config = dict(
    train_examples=44167,
    encoder_norm='rmsnorm',
    encoder_dropout=0.1,
    encoder_inner_norm=False,
    encoder_patch_size=[4, 4],
    fusion_encoder_norm_position='pre',
    fusion_encoder_bias='all',
    init='xavier_uniform',
    beta1=0.95,
    shampoo_beta=0.95,
    steps=8700,
    lr_schedule='cosine',
    warmup_steps=430,
    adamw_weight_decay_other_params=0.01,
)
Rows from block 5 of the fusion encoder, named by matrix and row number. Rows with one number belong to one neuron. Each number is 500 + 50 x the weight over its row's rms, rounded and kept within 0 to 999. All counts start at 0. Numbers have three digits each. After the name is the row's rms in percent of the matrix's.
# gate: MLP gate (fusion_encoder.blocks.5.mlp.gate.weight, 512x192), inputs 144-191
# fc1: MLP up (fusion_encoder.blocks.5.mlp.fc1.weight, 512x192), inputs 144-191
# fc2: MLP down (fusion_encoder.blocks.5.mlp.fc2.weight, 192x512, transposed), outputs 144-191
gate.8 095:465532497480502455490462501464524610544514451476500433481541396394477492454584507521550489515431467573561514489513435488492587563533416499513465
gate.9 118:515558437588483501492479460562506375526449570437452466467462536529545599514505528532480539441577486514447448468587446481446481463421565534520506
gate.10 098:463451510488539454522512491493539540539560543443462483538452604484484462502458500566510500395479454528539379460485485506506488340472496426503416
gate.11 110:436541465404541482414534440512530486522475524487435536495430454408478575500444531465466492578608440521486487484512539493544556553537474486573407
gate.12 099:526542532544518535539506503495427468523489506539416484453525488566551482500462491473533460496560516618415419546543511472493582533533529560482500
gate.13 118:418488433499447438588426359475527460517549439526514445425446519515573527486613481488554468516529544455448550557430485473408487522556492448552502
gate.14 121:505498590460529457523470538602416536550433519411535538577500493556519535417564554581516609473462486499499560486503517539532565587535439512465432
gate.15 106:427549474496518493434491496507373430554551450531528573501480500465435500573378562513511493581537532452458564486483493519478470551595403452508511
gate.16 108:435487562522429501512457492515508455621574538508474501549567526469502563468479396435481535490537468527552501501427591531494473520479479494408423
gate.17 093:557595455445573483513492537462436528538468445388491480473429473518431449517544461630512550496431429467435613441458483607510488530471574533525360
gate.18 091:528437614550488595582537489487503542504504412464465550472608475475529547497421473582516466539509415597438402516450486454431505502446565512498511
gate.19 102:493434475505500507524537546531522511469520490547484535497572456538517445545540520552614475562519608465530505455508531433367394578480484460495441
gate.20 097:451540461541448541458519582450445476583489454402573462545521445503472549456507494388534507486565539609435544517476540512519486504493441502494493
gate.21 128:556322444557497452530532527440464543520541462468565491497499483389569468451484609487566505569451493472524478467475499523567465476478423460475489
gate.22 097:600458545469554481509528495553510542456527471461553534513551519428470368525549519456475446529553548553494537502415608563602502422514494473486431
gate.23 081:428438533554441503468511504542429476514482638504418444494504579504544573510483522561499494481417521564555519393505550537601530484465513482513437
gate.24 090:533412543458551553434524488532546518503509498503435488455497376521461503464416577469593566485599513503534586436455503531535499397537570431498471
gate.25 087:554507464488506410431441572461508532534573572486532509505560476498524440460462464463485530451511494519520531527487473539456531459473620406528490
gate.26 089:539500556431575417504511528496542468437556544517471477511460501465563438596432484542424506449507515502492428474531466576543536477523556487462473
gate.27 105:474506478437435528533474504519501476515445446553540538385481592590632532509557455534486448485482428479509507536536439477531443556501532424463502
gate.28 081:519457561449519452542524414554592509451515583509557461559528497482570541573514526511469479480645528557615474494526456508479534548531488460457480
gate.29 075:597538498506474523489536548506505554503499476515408441496545571458472445576510529450424466517499421539495405546438482492475483516508526496524515
gate.30 088:517482602467469462427530599450484464466570499481420536510521548533479482508541594562521443502512561537556613547539517469498447479526493570449544
gate.31 078:505582573519625478441491575412444516459504495547501500530534502541424409598450521508355565545490518385489587637502482578507494455493532522497505
gate.32 084:549526570479456514498558541561507451558493554445488484490467474433571479421443509553627499494414475471445504425584444477500518507507485511550602
gate.33 107:484382539490503549552509492585510502521570606553522431541546455512604472548484473481557442497518513587533507449504440625522505466457458486481434
gate.34 142:429592551500481487578505557446487562453483380486428517482549467484531510531455573526511431419424531438434474502507511451630457512555400405520487
gate.35 092:477380451543494516501435420581533446460431487592516551513574440526553492500577510581526470548543500394535512512513528426521531499554466547512502
gate.36 103:475502572454392449512490416395386485569570629528509561551443484548516519505484453534656487474509449528545477517453482470512549498498445567514520
gate.37 119:578477523502522508514347486490531456497495506489410465427375585513429522493557486513627531417519637402475447573414534498482470540441538475487539
gate.38 095:530593487448543556475467498473441529538537552477451613419460458404461382441486516444491611504525513484436537492495484525557518513463486496487560
gate.39 096:458500502528532445451474510497471488473478505452518522453490511449443512432511534546586526472510463414518540510532542509521549464510472511475441
gate.40 077:485470419455575551510489518575483489489499511558448459425582460519454436607481455428576473504568440521589530459394425476488503478536582461482584
gate.41 082:511508427527555538481491574581519471510493376521487487401455469477486392492536501504529424537547583559492481509542464530485494558488427483458514
gate.42 086:421521412532504561546469454548467480453511508534518596576454508521589587527482527366599493502460429382554532477545503511440470467504549395505435
gate.43 117:481443535516500503588486496489418494496490436532545505589527456537513532595487469433491469437463560443499489460528535509536477454484500517496478
gate.44 083:470513489500469586540453423518545523464436456454476468438533515635549602463498513460486530530486494467581445403480412469497557576521572554530422
gate.45 078:546465521398494514510466498504460493478465584489615487509565535429411534527520503535621606444434475457448558572582531539496445476494574502500562
gate.46 107:532495424491497564495554530542467508589527432500472501533532521530457541481435510536560555507507471500582418466553534516575445485441557411499464
gate.47 081:432540515448542500596514517519434545526486525425498409456480503506511506446488478457622619553511458504587606499514547505492456540443476489489483
gate.48 094:509597574476462474587522399502502481509532528530546539475500548525425482470509531562511521560568464585512557517539519413535481415554570483449478
gate.49 154:463551544483484435486454540545530447486484479459453508471453497530476500371540482413423567555492410487476531468587516423468555505581517546444493
gate.50 078:485438541562568491560511521526502409487497558489427524419504475520443500493469553562487470525473530404491483492538521421512577502545492458490499
gate.51 107:572456490468467531500538526488495574438559500554510417432507470483502551457500493450549567468562382501517495505476464533413466526498441547550456
gate.52 098:498496444450482454488494594477586443525515507498498588454530555498623463513454565511526565488572525563523470471525497489523453454459528449619595
gate.53 118:399549489491470474516530450530492555461520525479503537538459544490435551404401551522564444516580550435493459506552396497417473489552454454548425
gate.54 105:527485492493547544483585516472472474519514504506412505487536492444520577369523585520510571544493501566481422452497419496437536493548465530564429
gate.55 125:581660541476429490504404540454491559460494459500465418521540489513469510476518368538511419569470400485525524502554430513388591477547471515452428
gate.56 137:485590433476523459518532454539547494470596481540443539472454541435524477460490506507540482524569510464551494430489505471498540618424416586463484
gate.57 091:495493492516522490449503529436513467555462544585522486536408537531545555566446481481518518441446434425401481482532569566509478458480510479487591
gate.58 080:478493524534515471510576507573480481490397505477523515492442426495553485618483449443460564478502548593544515462503439509480448536435561478540429
gate.59 089:482557468502404489545494460522516451520504522460561475456525573489454516482516471614448493593572567537451494444502563486601475369523550437470555
gate.60 143:548475518502593463549440512409535471462517545606531481514499495563542437446545545448498517475462489488528461554459446539423511522549503489454570
gate.61 122:560442481464488505551479458432508537588529466452494526499552461433481519476508588548498444614432579452475462488617505519537427580499591505420517
gate.62 084:551454562500479604516500506487594363473484504483463620551503469487471467520503504405481508496557495532509539541441541501570488655462491462517444
gate.63 147:521448521429489520534517537495489492573457559520582542579414556580507547610489556527431546471511472561548520556388492568439587568552461492448538
gate.64 122:580579518538509532492497494489588484458506462454412548476503560471486588543520507588527461525425569499522525585601521444408534506554468548467456
gate.65 099:473426405506468525565529516508592428471561565469468563560442484521514529361513520530559438472462582377543515568421588563555472572507497420415451
gate.66 095:628474458450432440451485511477475446495544470415489464484606479480492534494414458508540468518489577641492493443571541443540519501567530613559534
gate.67 084:479595567524518546526533486571500512530498553463497475515512524465535550484519483508497570516528589498509500531536484548489490470568487490518457
gate.68 100:394555545537515538608561645509471459527518483505477477579540494594508504463534519558491529501396520535556565429397505450441469381417528506517573
gate.69 123:462576504428557455520490378584648452470579524492525566472519567489512419575498531510514556505460474527502438568513559537447549472536523453476560
gate.70 101:485471490463470507510547431537505572478494379479463535383551418452578485505485567530523514475423465551398565473503506517476525514513465478450426
gate.71 085:516551490485501512449457441414580498455535516468577533443437472472563400566509509529491515486487480484483527561501523435411460478546496473464554
gate.72 097:548611507571489515454519580509548493533579504455501494563486510429523472515612479566520515557486523489439413479548456380550492439420485472496516
gate.73 079:441547520421486545508475532448537468466460508458427470569384501588514559560576534526502562508507540596394511521454553528429462472503507443559408
gate.74 111:522563489545476546580446497570489527433534473475532542475516458478414475504539530476517483463491488610538483434531584549458483516511566462550495
gate.75 085:514555479522508422548527432595490526499573537450533497505476465475555442518505574501477434521453466549455462375442508557480472480522514470479452
gate.76 096:500478482548573537478430510541450488502594467489445571435496619433452497519594521472545516535502419576488524517538540523572512438532523381550545
gate.77 103:428407433545445578533541437513462489495503478514544489404505484523529501408499482464434467500482457485527573468583489471429479538474496482525496
gate.78 128:523521546464482435567520493568526432504498541576460520571428523472472554495360448480545463473446419575565536495550539515527500416404497522515468
gate.79 155:502507437396600455530480529506534514560572481554532516477397493581459547495426532518553517479461454418446422540432515473531503626478427472511441
gate.80 087:555571528432454512491607463497557569484543568500423439505445513589417477479488484634489552517450456497397520466583520499464528508489430463629595
gate.81 081:474445582578428462547511491539479410512466394442566456525519486484536472601522506594577493552492472462502546462565454564477479583580550559525490
gate.82 095:498484484566472546488571480502434562542465440537408494476485467542485482501528564530471561470478511528556572398523531491487485464547488385486512
gate.83 086:399542612556550477546574495525453521461524504368452478465427475480530497428462529445543484519526436509505537526622506532572559583448603504439531
gate.84 126:517515467561437509463467493517518411451449592502497500514467499537412459571489495420555569439401466525466499418523494583514530466417512458460515
gate.85 102:529584457473495518482490512574609504459485529478508499431546497424519357564533515543474489496434529489587517554439514440513443437510478516532511
gate.86 085:472475457504503482505518443573499476582520498336533498492483549495553414524529437589614466454531535511496502506634450502544504486477449471535475
gate.87 099:480432463534575507524489488470501590544496556447511537480414483476445506520526568467545419461506492586564534475491560513525525402488492449413503
gate.88 081:575551485543500514510488578467437444542586536470548500502436477578514501430424509522552501553444588477446455411539415600503530493548509548537461
gate.89 119:494479503471483482497547486572519472406454485429458581539507489471528407550485528563592553534611540548409485511492485475604539535497508483532522
fc1.8 097:460583540560475515498524562482516489471475515414547601523624540560405452466502482451455491504500515535444522531576602542560485527527504517555512
fc1.9 110:449523511345539501493494472529460521461482513489464567561503472465489514613436543430443483403536453470422499512564547464589489488495465508538444
fc1.10 091:570513425555431520523480467611594380535552447510551463490509506456459490530560437528471473476476517536476426561594454552554629502474496438463487
fc1.11 101:459521426438484451421496481554530561535383514494547598473445560468475494560540481573538487531440475504504487501501465544511581512421471438553480
fc1.12 105:558480571481486509559475453374445522490575471511487495548496640502519500467541502551467447546419512440434537566529526491500508511423553420541456
fc1.13 137:559577412515508477433518464462499497526429513477496521471375492517416406399429539534469521449383590552532481473515533519486548401506611604503500
fc1.14 097:515497639497510511377445407496520524464516445489508548496482534481477484444542484454483541525484461503511552599456523518471462482454523484490436
fc1.15 106:517533507587501536519458609500381533502443434480560569474448538461537536511478568428479529475500521500487594565471475570479459496501462567482563
fc1.16 099:402462457446466525540437442485534449474529540538530465495438514484516500563529474526489441478473389503546573616534540475500530484539501545500553
fc1.17 098:586592546484417463416511543485495519556469495563451525357361472433447471465462423479443527398524434504548579488435513461519545548488516518471457
fc1.18 101:590439451518466464489427569476471430523496472492490510492458504482463570480434587533450456490565471450528489553508472504560494430542499435541434
fc1.19 096:643599493533521461518437464555542552556433439468503474511602456524456502487508506552470522521425668545557449553382380500400452427510518550514484
fc1.20 087:530561428504427521500576562362444619556545534402590486506503503579536480510490519496509423401493524493489498489492552517439459502543468465448541
fc1.21 119:446592510544496545536425519514466449534582331497572503475520451529455531482506461625498514450513530517555509511448509468523515467521567459546537
fc1.22 094:522568464528588533488487447401495464548483493492506511465465559459404427485539492577495539489497465447491459527444545527575522495535485447609572
fc1.23 079:628482498434437590508473468446526503454508476460484450512506517495526468402525487473513477483574517518383545437499423510570543428522484505427493
fc1.24 093:542605479427464431562578512500507528603433543488514474563446443437525500482389452572443396509614531534418525470393530522472480498446503406449445
fc1.25 087:517415522493480505472610524513426481478446587494471418564478440463498482547444534417518410553488548448483471452480513431592530559545452514450566
fc1.26 082:513453548514475524559450498526512443427490514429530429486511575518518577557557532524517470466575582532519454511570447520486504512505476549519498
fc1.27 098:448474474445536519549507501433575414419485382428534563458500478476541570557460499470497494426489440530560500503528519542574510413511499498530576
fc1.28 073:483422479420567486563418484529488473471438397432480527483439484465385581475531497531585447461508514421492507570425490477539442469480530469507548
fc1.29 074:518527503544483547491501478528545512544591540430528532499451508432404492589448528593480521483491519444495533471572634434430469559452390507561422
fc1.30 093:462485499467578542513488478560524475540450468514467493489461483570543520549482492388496563645448502419433443452584498483580554526459458486496420
fc1.31 069:468452497482533489522489475500548572589502475508545562476482463496460564398466446451537432551528437498516447441570453478523560449511508465480580
fc1.32 095:480589473465504498508531500548548487465529515427459457467499581540508496484536533570519424450430548489558524387529559585511482449565455450463581
fc1.33 099:553538523523514475549479524497483481616446627567566513483563511577594481538387517432576426545529462559583522436556534512440540491456509478516454
fc1.34 152:492521545442573523556492586440521466490505442497452505473500496479531386530463524416501527475528465526378503444496494481405546572417500413527446
fc1.35 096:413415535541534580567508413502579491493569471488546482438567497448484431491422495418614531549580438568487533489480547531440488438507440571471524
fc1.36 098:561424472513602423503488590535501490522429403507438460536578482529462430557505571546422507412503511506537454509491490491545479507529518571504414
fc1.37 158:438458494444543507525557551488483395502475400552548500529540498409579517523581596475517453545517473458483478446523425461601539505455523490480466
fc1.38 092:546529382578464496483511463469541521537511457584434550475549556393486483534456517526489574627583423466476519516422486406500527476551436528533502
fc1.39 096:551507469545539432422489530468468525580407557533523608486581564518522513502507530567496488551433478469417512450485554524475523424496454489500461
fc1.40 075:463507501546564472513545504493410465508493572522534471535410488438563464455511508580507457443388563486449396498449502529440402488451604466493500
fc1.41 088:475510538580546539461404519465514550471471550485528456495441436498629502428469486519488504478508498571552487413448593436494434509471491449457481
fc1.42 088:512486571478559418583569523492521542545511502400620550518474536447450422516457488546453489481513572533443507469504414517549511531483419660532562
fc1.43 129:573528481533565475562477563564484485559481551497507422382616470473548585418562573565511515445444561550513459569536563544549486520445485459498501
fc1.44 074:470513537454511488514552476451550504553470475583485491555433493501522556426505434512493377402532552453453548459475448474409480634554532516518462
fc1.45 073:500481472473543493468532502442387516508424521407515558470700541479464476528528526557456412455568500463462526501614543539530510405454448535454594
fc1.46 109:488416515494445449586572508530481524437528468546571636529435442541543540502572500423464472426508532470501508490456469455579485551551481486497468
fc1.47 115:458520542576476415569522405514469567473449556527537458518540515525513477491541606558576536417488520485482497504454481448377503406528516508543479
fc1.48 097:530500476476473504485524450546459552519479612442509472526514480524550490516479495514469388487538494453484588395443488417491475550586419425430472
fc1.49 138:641481494476482558527497488593493536536537479561574500510610494506508574602487525562524450527531574501510532579499423531585430420452529482504498
fc1.50 074:540561492465489518533474505515491398512432520482474438455484528437517516430469525516506488526489449566549517336455485440602517516529585383508596
fc1.51 109:578530433500458434502619504441584450452533501600406501536453442475426455573459445480490483485403444405474537426464521499455554563476489483465516
fc1.52 109:433515524514535440396451490462539541564459534651569475481511337513515524369441493495593549520529451484536518425546607500535517578549488483522485
fc1.53 117:529516488437493444553480502507558568508465508540483495492474440473410445529532506426504427492451562494502546550488436492364509617533456475541496
fc1.54 122:535503562605515540517447451508521513490531551517506537494563439522570483526552514493530498505487457497401527416477468456499464579456533545533414
fc1.55 129:554522508461455587420480536461523509483507576483553460497471439421491465552493450407574517421445544486496444547555488494487539470513499450478398
fc1.56 146:407456540534447551542410437447476541606485506487451407502451542512521490588558495532492438498502563513581600517442521430433464447443622569457505
fc1.57 082:503548445448501427462531488407418546534556431514512492448552513464481515540585543427494509420517573438460505470500404516612411423515536579519514
fc1.58 085:504480486484537497440515558516550518553576439493486511510516569467422494386460503532551491505510476423456436509489551442568500549566458568375500
fc1.59 096:403498505607469475562442486481526494471576480476400467506394549478495469641484544533481452484479488553498605436545478508489588519539423451633478
fc1.60 132:466556571492496531501561552615524560519438474414434471518530439454492587617479467559510448460512603471526551481524475549530464478486505475474521
fc1.61 113:460570542601525551436537475503517467456567488516494418426486504495564499363457494523508497549510483529530548526439478451470549457501436501488474
fc1.62 084:435516502476483524575531426532404474513463477617528408457476562464605486440482554602598570478486503598419480380420471439480506386537550487450499
fc1.63 112:486486568459547511491504400431546506487528387449466451477577436461537469453492396527512491490548555439404424501520489454490504450452498572470488
fc1.64 123:544473514579548438496530531583561500526493466540507578552566460545574485550423461502484504527433473460522536373536466452494582525568384495636455
fc1.65 101:470512512469537525471561421606524453497490546580499485459535474624453521492500525513445477571451524407614507505551647471584379502454452414457481
fc1.66 092:406496521537593449479521567521382442410470512515524492422493577547524498499481522472544576509419488412559527546516540577464534556521514509526403
fc1.67 113:496448514488411499524526480472511600428453566475506532499457570435405433458407655446560515463473461434565458475525434559467513497431447479443481
fc1.68 085:435601503461523467563498512475546439514489490409480489466460511488503510548455558579449480471428464451551403515572578573474586467465520378439548
fc1.69 121:534594497450469452478472417520452598447435511538536483492474576486415454488564567531531538442436413513486483593438485527449537556489491490516557
fc1.70 086:490467512481496440427524524469450475562548549483571559580474442582403469652480380515503491453565474456576432489513487432563493542467507490469618
fc1.71 089:455449503474476499548519374481524499471499507507580531530451559541501488501446445525535465452456488550443507457573563510448536525495397509545522
fc1.72 097:491513546550547446448506586451532459593499468485429520498561525495535542422523488468569471425510506506480411526482428503564507428395483450506519
fc1.73 083:536446548471539439544568500515466506543547513476600493472508473472522446497418446479482451451576493392558428480422442453524426523542533571504577
fc1.74 111:522439425453538481385460458506619409529449524547408402569452489449453559536412529519564512472500502454435535498494441434600528453481407532457463
fc1.75 099:562529434466454484454419491560407568498434542602433542568529528449493522431528445609485478523499497567504478540478507501579375434505423482537433
fc1.76 089:481518447426517526530560618571408473519545460413448538497514533453533572369456524558394549503580448455535508411514523493489615577517538463508445
fc1.77 106:473515466479520604451479474517524524587484469511537433437463437572496558452546447435435446506476534483524486500583415437487514421488503499483529
fc1.78 124:572500540479493433523541523484492486541506525559438450544497544421474571431456457493536476438471452596591499538462581499505500448410480494482386
fc1.79 159:585503543569409528427523505502459491491429544424423523466581510431525517480523505484483469508551543633540518477596442556487438358493588573475584
fc1.80 090:503440422456431538561583421464451506461464516494513512432478619494439562534556454506520554470490564476444506615451514418523470532555435523604451
fc1.81 083:483519522536464432467378480548527474489495492584548473428490508461570557407532501457548537540543435513595447532427526435484527496460407429446512
fc1.82 106:432316417516456433508447544393419504591506445468584564565483421520555537551516487441523494563462540558585583464429420440518503538504545574486491
fc1.83 096:440434464471444558513513488414460481409478492465506517536515477513474469587539504469474537511524496515580480444502466452448502556558439576487554
fc1.84 124:491455368489561514528503477419582418471495574467468477478456492486537461545501441413535564386503481450417527419504514471596565451467458458427439
fc1.85 093:481479473394470550529488530544449477420494501411556380497589493549514515475480496508478545512464466463526503516525551578492465378414471508446554
fc1.86 084:431525389473440473585575511509580515539510544466451469489457517469535425507571532533573449525521518547467468522528535488474552526431531528472489
fc1.87 100:558552550422545522480552563467471544490494416551535472477545465534549600522507474537395467486465500479482415426471460581434462515480533506500482
fc1.88 091:531505502515417556512482450479430478473441548550479554621532487523555537464430589491519440523486555563534475434559442425489538458494450446536429
fc1.89 116:467595420545452550540484536478493402536528476474508574527522487516459410512455571530494486598514488472571430428521516489460501445518604469589533
fc2.8 094:460630489511497436491524508474482451467537416534546434500569522530465449537591458602514455522479555492451441407582518429504520543421454566542506
fc2.9 115:445570505382534525458543473585478603475410505532538522501502453537548574512444514536519489471516462495388507475460488534493510430456494528411551
fc2.10 095:492451508534524488449500453554494522492559481604520541504507423589498516486490506576566486489499437374468572569539545530620546510566513466520451
fc2.11 100:526513536426515450496564507589526578507519534465622490449576504394567564490460560472423562501534529378513460517506514524540482413465489533407469
fc2.12 104:489424481587544519464573560467478633490457479572516482520521612562529488524484491528576522519476526501503552520473497570516453567460486489562535
fc2.13 118:502449591422508491537432424538470453425508466529559468482487477574620439490555504512504518571474528464477532512495537555388492505594480466441561
fc2.14 105:479423452571540519439515536420431468509501441533523488423492506477441456495507454490565499541509493449574469598411486486507454510496469518489529
fc2.15 127:515519470459465492447569546448389572520514443529424581472592509561478476521533489507487522459562508552437558473441504435498459447480528474427551
fc2.16 096:456475427516563430505651546587531552458435545489583448384423462517404536516509503624464407444442470522459490491408537483536477433457492509575460
fc2.17 099:566514522487428491512452481515488461537540527501413494334456456559509570464401504533452478447506390558497514514469485430647567506415465503425446
fc2.18 102:529508494464426458544494545464567511464535428453487547509448485518500495556527485433488563482481518480478490518486433456579492453597457546533482
fc2.19 103:426534453522452404496552464530442588460472487481572543474560438576517463492504516500536500425413439469443528420478491462428454511429451486601565
fc2.20 086:543449469522428388530536453391612515503564614424436583438518560493525501466550504560587515410547577504469525486540541514624481477515462516603452
fc2.21 131:570527416514525516496493553445506536451503526619594483465551503413541501465453486493502632581644535440504404529504556544556428542436465518512530
fc2.22 091:557524510415518523593473480544529486489499390514464540463462552549558528473560453516497531540487493450464497436473478466490501617499495449663560
fc2.23 084:535363478504456436463474545385445539485536504477547402529473523637584401490477507516488548504475584554481510372480448462490456437491492485477514
fc2.24 083:418542477463565527497512513488439493480544419442408555549429447293510462511508480495582456484464522538518494454531547519535451510509469412497477
fc2.25 095:503499529526454574380521488475437471443551574436509509502606461479507469487427520336424375459486586524564471449508446491569551525538442497490494
fc2.26 081:552429449540445525641490511458515512511547577479566475555534577495516501507553496507579444551516504526505504516480462579476544463549480507444477
fc2.27 100:537479522427504380495490577472553473453521434553611482519418456452450522528394448346481538491523530508524517405494540480461528481517429534496509
fc2.28 075:474475525556477518483375498614451451480442511437448480522385508455497446416492567518466492443536555504588553480508467437509409551488504441438604
fc2.29 078:461454480500459480580551535503594419350489477446549511407496558481491539466553542564557529540477467532398468473505507573412600571490433511624449
fc2.30 085:492528471520548518547504387513546454534482491473535440547492484511486477501533461537456509551399436489459524464480459484517541436460452579454479
fc2.31 082:564416553456545478585519444526556505559589542616548491444476437516526555430444465573537446416462532544460425471532441518477581531555483502484579
fc2.32 109:445430518441442519618521493491566427452531482465437493484527511520454426553452559582555450457497491442526545460531529534505501490597513454446498
fc2.33 092:582561468457520431474468517506547584507556478462493529443530516539517473517492489485547588536562446515520438484583513592401494519455513495491493
fc2.34 140:537495461534549444471514481460480484540473356470534474434458510447550527472451481474501420537448567588563453493550472436488406446491536528542579
fc2.35 096:489507561514566632521558407520671454548474526534497534476508483459468476455516542523577575510530468557471477482550507558397554465644467573426511
fc2.36 092:519509502545544529550486513415514550495431407534382523460509459502504448517488566527418549414584590536594537568481476525508541466467593557543540
fc2.37 136:480521512475615532476450518509477516581567454548529552499615557593487411510410468473497514560419486420550507548548564587551425449560491545570493
fc2.38 104:487484448519518447479515447516534508464497482617448547520405450453477533563491551485575600569486464518511560512418472488447521518566486534511454
fc2.39 102:499507493435565441470629537488460485561474553506381526435475504538499435481500513507390466512470537503483394469440617393545517542496412422429499
fc2.40 077:517538534462573526603558536471504544559416509490502429545575504520521556447551491576540541404478522499500505528537506540512432539416446362416430
fc2.41 095:537530558470593468518404485406429486508511543517489397519420504442557504459485487552516539387540579519567448494503531471481448550535494509451426
fc2.42 083:478542457399558526566491496475546482470532529516545488504500610515487463573528465378483469553507516487542474419524504444497429479496517524510498
fc2.43 116:493478567486423472431433465440573551465425522526574499519460494563546467436549447424554448497423492505493535514443518515615535495497488525460491
fc2.44 077:448458548575499551464614514402463432499563454557520540453418502461504507406458487485554553492441587500507485510524391496487463529587423522496565
fc2.45 078:534562449521489449637506439605493583519419464531479611456518596498463549554482466509507452434550484531518464567488560565516454526553447464494480
fc2.46 114:538514533496496565508480534471522576499499474543556521544494453501549575437533589402510532439426515366530546460473479591513534417554563431515489
fc2.47 106:533607511512541521518521478606476554472468428563455564426574552557558497521460460543583484497581497422522515483487532435397491484482475470444533
fc2.48 096:533488555477461489461488450476478506465465606467575502527425531499554558446537533500497444426552522513476505524498537440508565542580382490416470
fc2.49 109:462606548442518499438483551475546438421542473566480506550442514539466577480564487457552541521516510559372481456529463463515524554531499456423542
fc2.50 070:504426516554488396488469482526465439465418481442460552503470426479474484436494570410644507569600459470511598476522520567576506489538474557493455
fc2.51 093:460442515500543434488489560466530499538457515492584544498441458542495486524490498472477558497507518538452483474548579484550505450473494520528450
fc2.52 110:457508430469499462469445424401433517509505462623519419485438432443546506464485449469468468518577425515458576501440467484507523488529545513464459
fc2.53 104:627479501455469509473526568532501552443541580582516502524436453478425427519478473472504438505529594452499530563503501545481556605564376529514493
fc2.54 117:465518528593487546538479410498551499522488534460485461441541505461530469472543429490532503475442513499449484502527441430518513569496532563526505
fc2.55 117:489515573564527484480457507509487472459497488488521466488605486512531486557492527585451501519474535562474436552444449486512591523485523527554487
fc2.56 134:515517553507488514504506506518419487510449384501496477520491501547420467478453482441438547541521503427574502556465504613441505444436580415478475
fc2.57 096:540501438430493488471610545517501451588500463475514578399503437426489556523458461492474484447526480559415537447575493554546505453426478591573534
fc2.58 086:473480501484594549441551621531481428538515542493482470493391495500545462505414496578450509494456429452538470522392467543442526441413522518415488
fc2.59 096:491469481539492435525440468593580513569462523438539497582433488571536524516539501487540472491507461558485585490446478464519574508528473503581465
fc2.60 122:514495455518454551512509462463570445478488588511538451612423490464520451538536523489633460421432569375515509528490468515529516545497543476445469
fc2.61 118:485483448424506519461626502387531476542463490533457483449449486536568451400481433474678496451511537444520511469495477469489606490547492521514479
fc2.62 095:443537515488475526532434423535428414500427496531527514548577524497551494547463549443488488504546469534479548568447515483407511433517540506455535
fc2.63 132:486495490448459519508474574542508555475459506506610502516469523519528540527551501388442538548512455441439524527419474467422506491469454621526509
fc2.64 121:412521528415530494537429478457438484550498488428537455485577464503447458525505461446561511536425493433557550506398547477496469543519424388573432
fc2.65 105:522503533396503532500543441527537469461428486471480486542506542527520464437468390456548596581489488478565492524512489561575544598547428519528534
fc2.66 101:528471509426421572514569440483452475548504508445482593420536526475533596494481487445536442392397501509497441506482536440540560525520539502570538
fc2.67 112:537445540453417489529525541432449507526472501463478562493397530466506402457446583497514442463575386495519496468588503528486518502469523555511591
fc2.68 103:459549486485589549608515474419528492597491515480447476577509478545478487551589519498491530500383428448577448421466489528499540428526503438553567
fc2.69 106:578533456517485487521470397473518502447430499500517367492366488430450524518445539491482548517577544506589447511491485522521492500481512470519417
fc2.70 098:481456489468509494480525470609570578494567440386461619523489479480388540496475430515482514565553477515505470581507580475430520564468381459470519
fc2.71 103:517422609443505480504544475473545479507475425445567541489525551597483500515420425472532405473424538570448525485497480547533470530454417522609589
fc2.72 097:403528525483527464491501487461512525495513467461503530489511477486530451438533537557565520450445535444484435505508455477514455421497547445567505
fc2.73 086:494559534460503435485627484461528545506506415553593521488570511427486428419520475562420489485555464481491461492387518500424467507554567668493516
fc2.74 111:537492466537515438457503504530496486453469459448571470538526439485562443475483566543477494503465506448531539489490528458511471435546506513456517
fc2.75 104:509504437476499502434399514539455532390563549576528452508503484437489480463553434534526494518539500531513499536523576470588532369495408520481446
fc2.76 086:436568449435444529501470554534470494505488438537581563499551484488462496536549504573518481552636492544465471429550544471450444481596453464545537
fc2.77 109:549563482559583525409495566542484509544574515533506407413417499543539492514602457465458569533505485557416443509553402517470583477467405507476509
fc2.78 141:410498501477497521469589533559480526443497548511587507444555510496505482547436604530471447516478465468482511459504518498393539532457441438454527
fc2.79 148:504486456488494516528414545522421509564454519515546472477506482491517447454522531488606536507544440502614472513410471403475484501520530460430391
fc2.80 087:542453455509507438538537497415540479477454550541560523461405517416467574582497418532537443483544459547475582641535482544538463500547465543363454
fc2.81 084:463486481498515460516409554479484508573574494478500371480512429455489519448475478500507569601503467433524394459484479548652598422487427505508504
fc2.82 119:487454481517574447497550490383526408513535356548544565581561426446619490484455452471406482478469512618513515508489431530474486520543520566492466
fc2.83 095:469417463433549588601519442409451450471484490449432535489451509604495470556450497527488496455512604510513536439431526542519495479554461585572474
fc2.84 117:426499455462557532494509343516432479450434456459545549485507571503566461498431468519497518500556447569410540518521602495464471570518490506486440
fc2.85 098:487453487381525545493469534448535533500422522476565473491438456524467460462514595553492557465521499508512468475485564529427579370489548425446600
fc2.86 076:492429496457460502550528515479535487654522492494397451476432554466607544427536546500565491521439493514525441471507502608558472502493562484473425
fc2.87 104:475507505441465477542528553495541607511521443548603424461470458457552508556460453453432566484526561469486445428490531623489413524470549429519478
fc2.88 096:482524467453434539504513461526516502509503560511512551454507562584520535456469565482473487456559474553492560500430406519560572480507429495498414
fc2.89 125:501580483536458497570510472535558437509424498474529470475613496473501441496534537505500523457455505510555486512480509475452499509488372574457508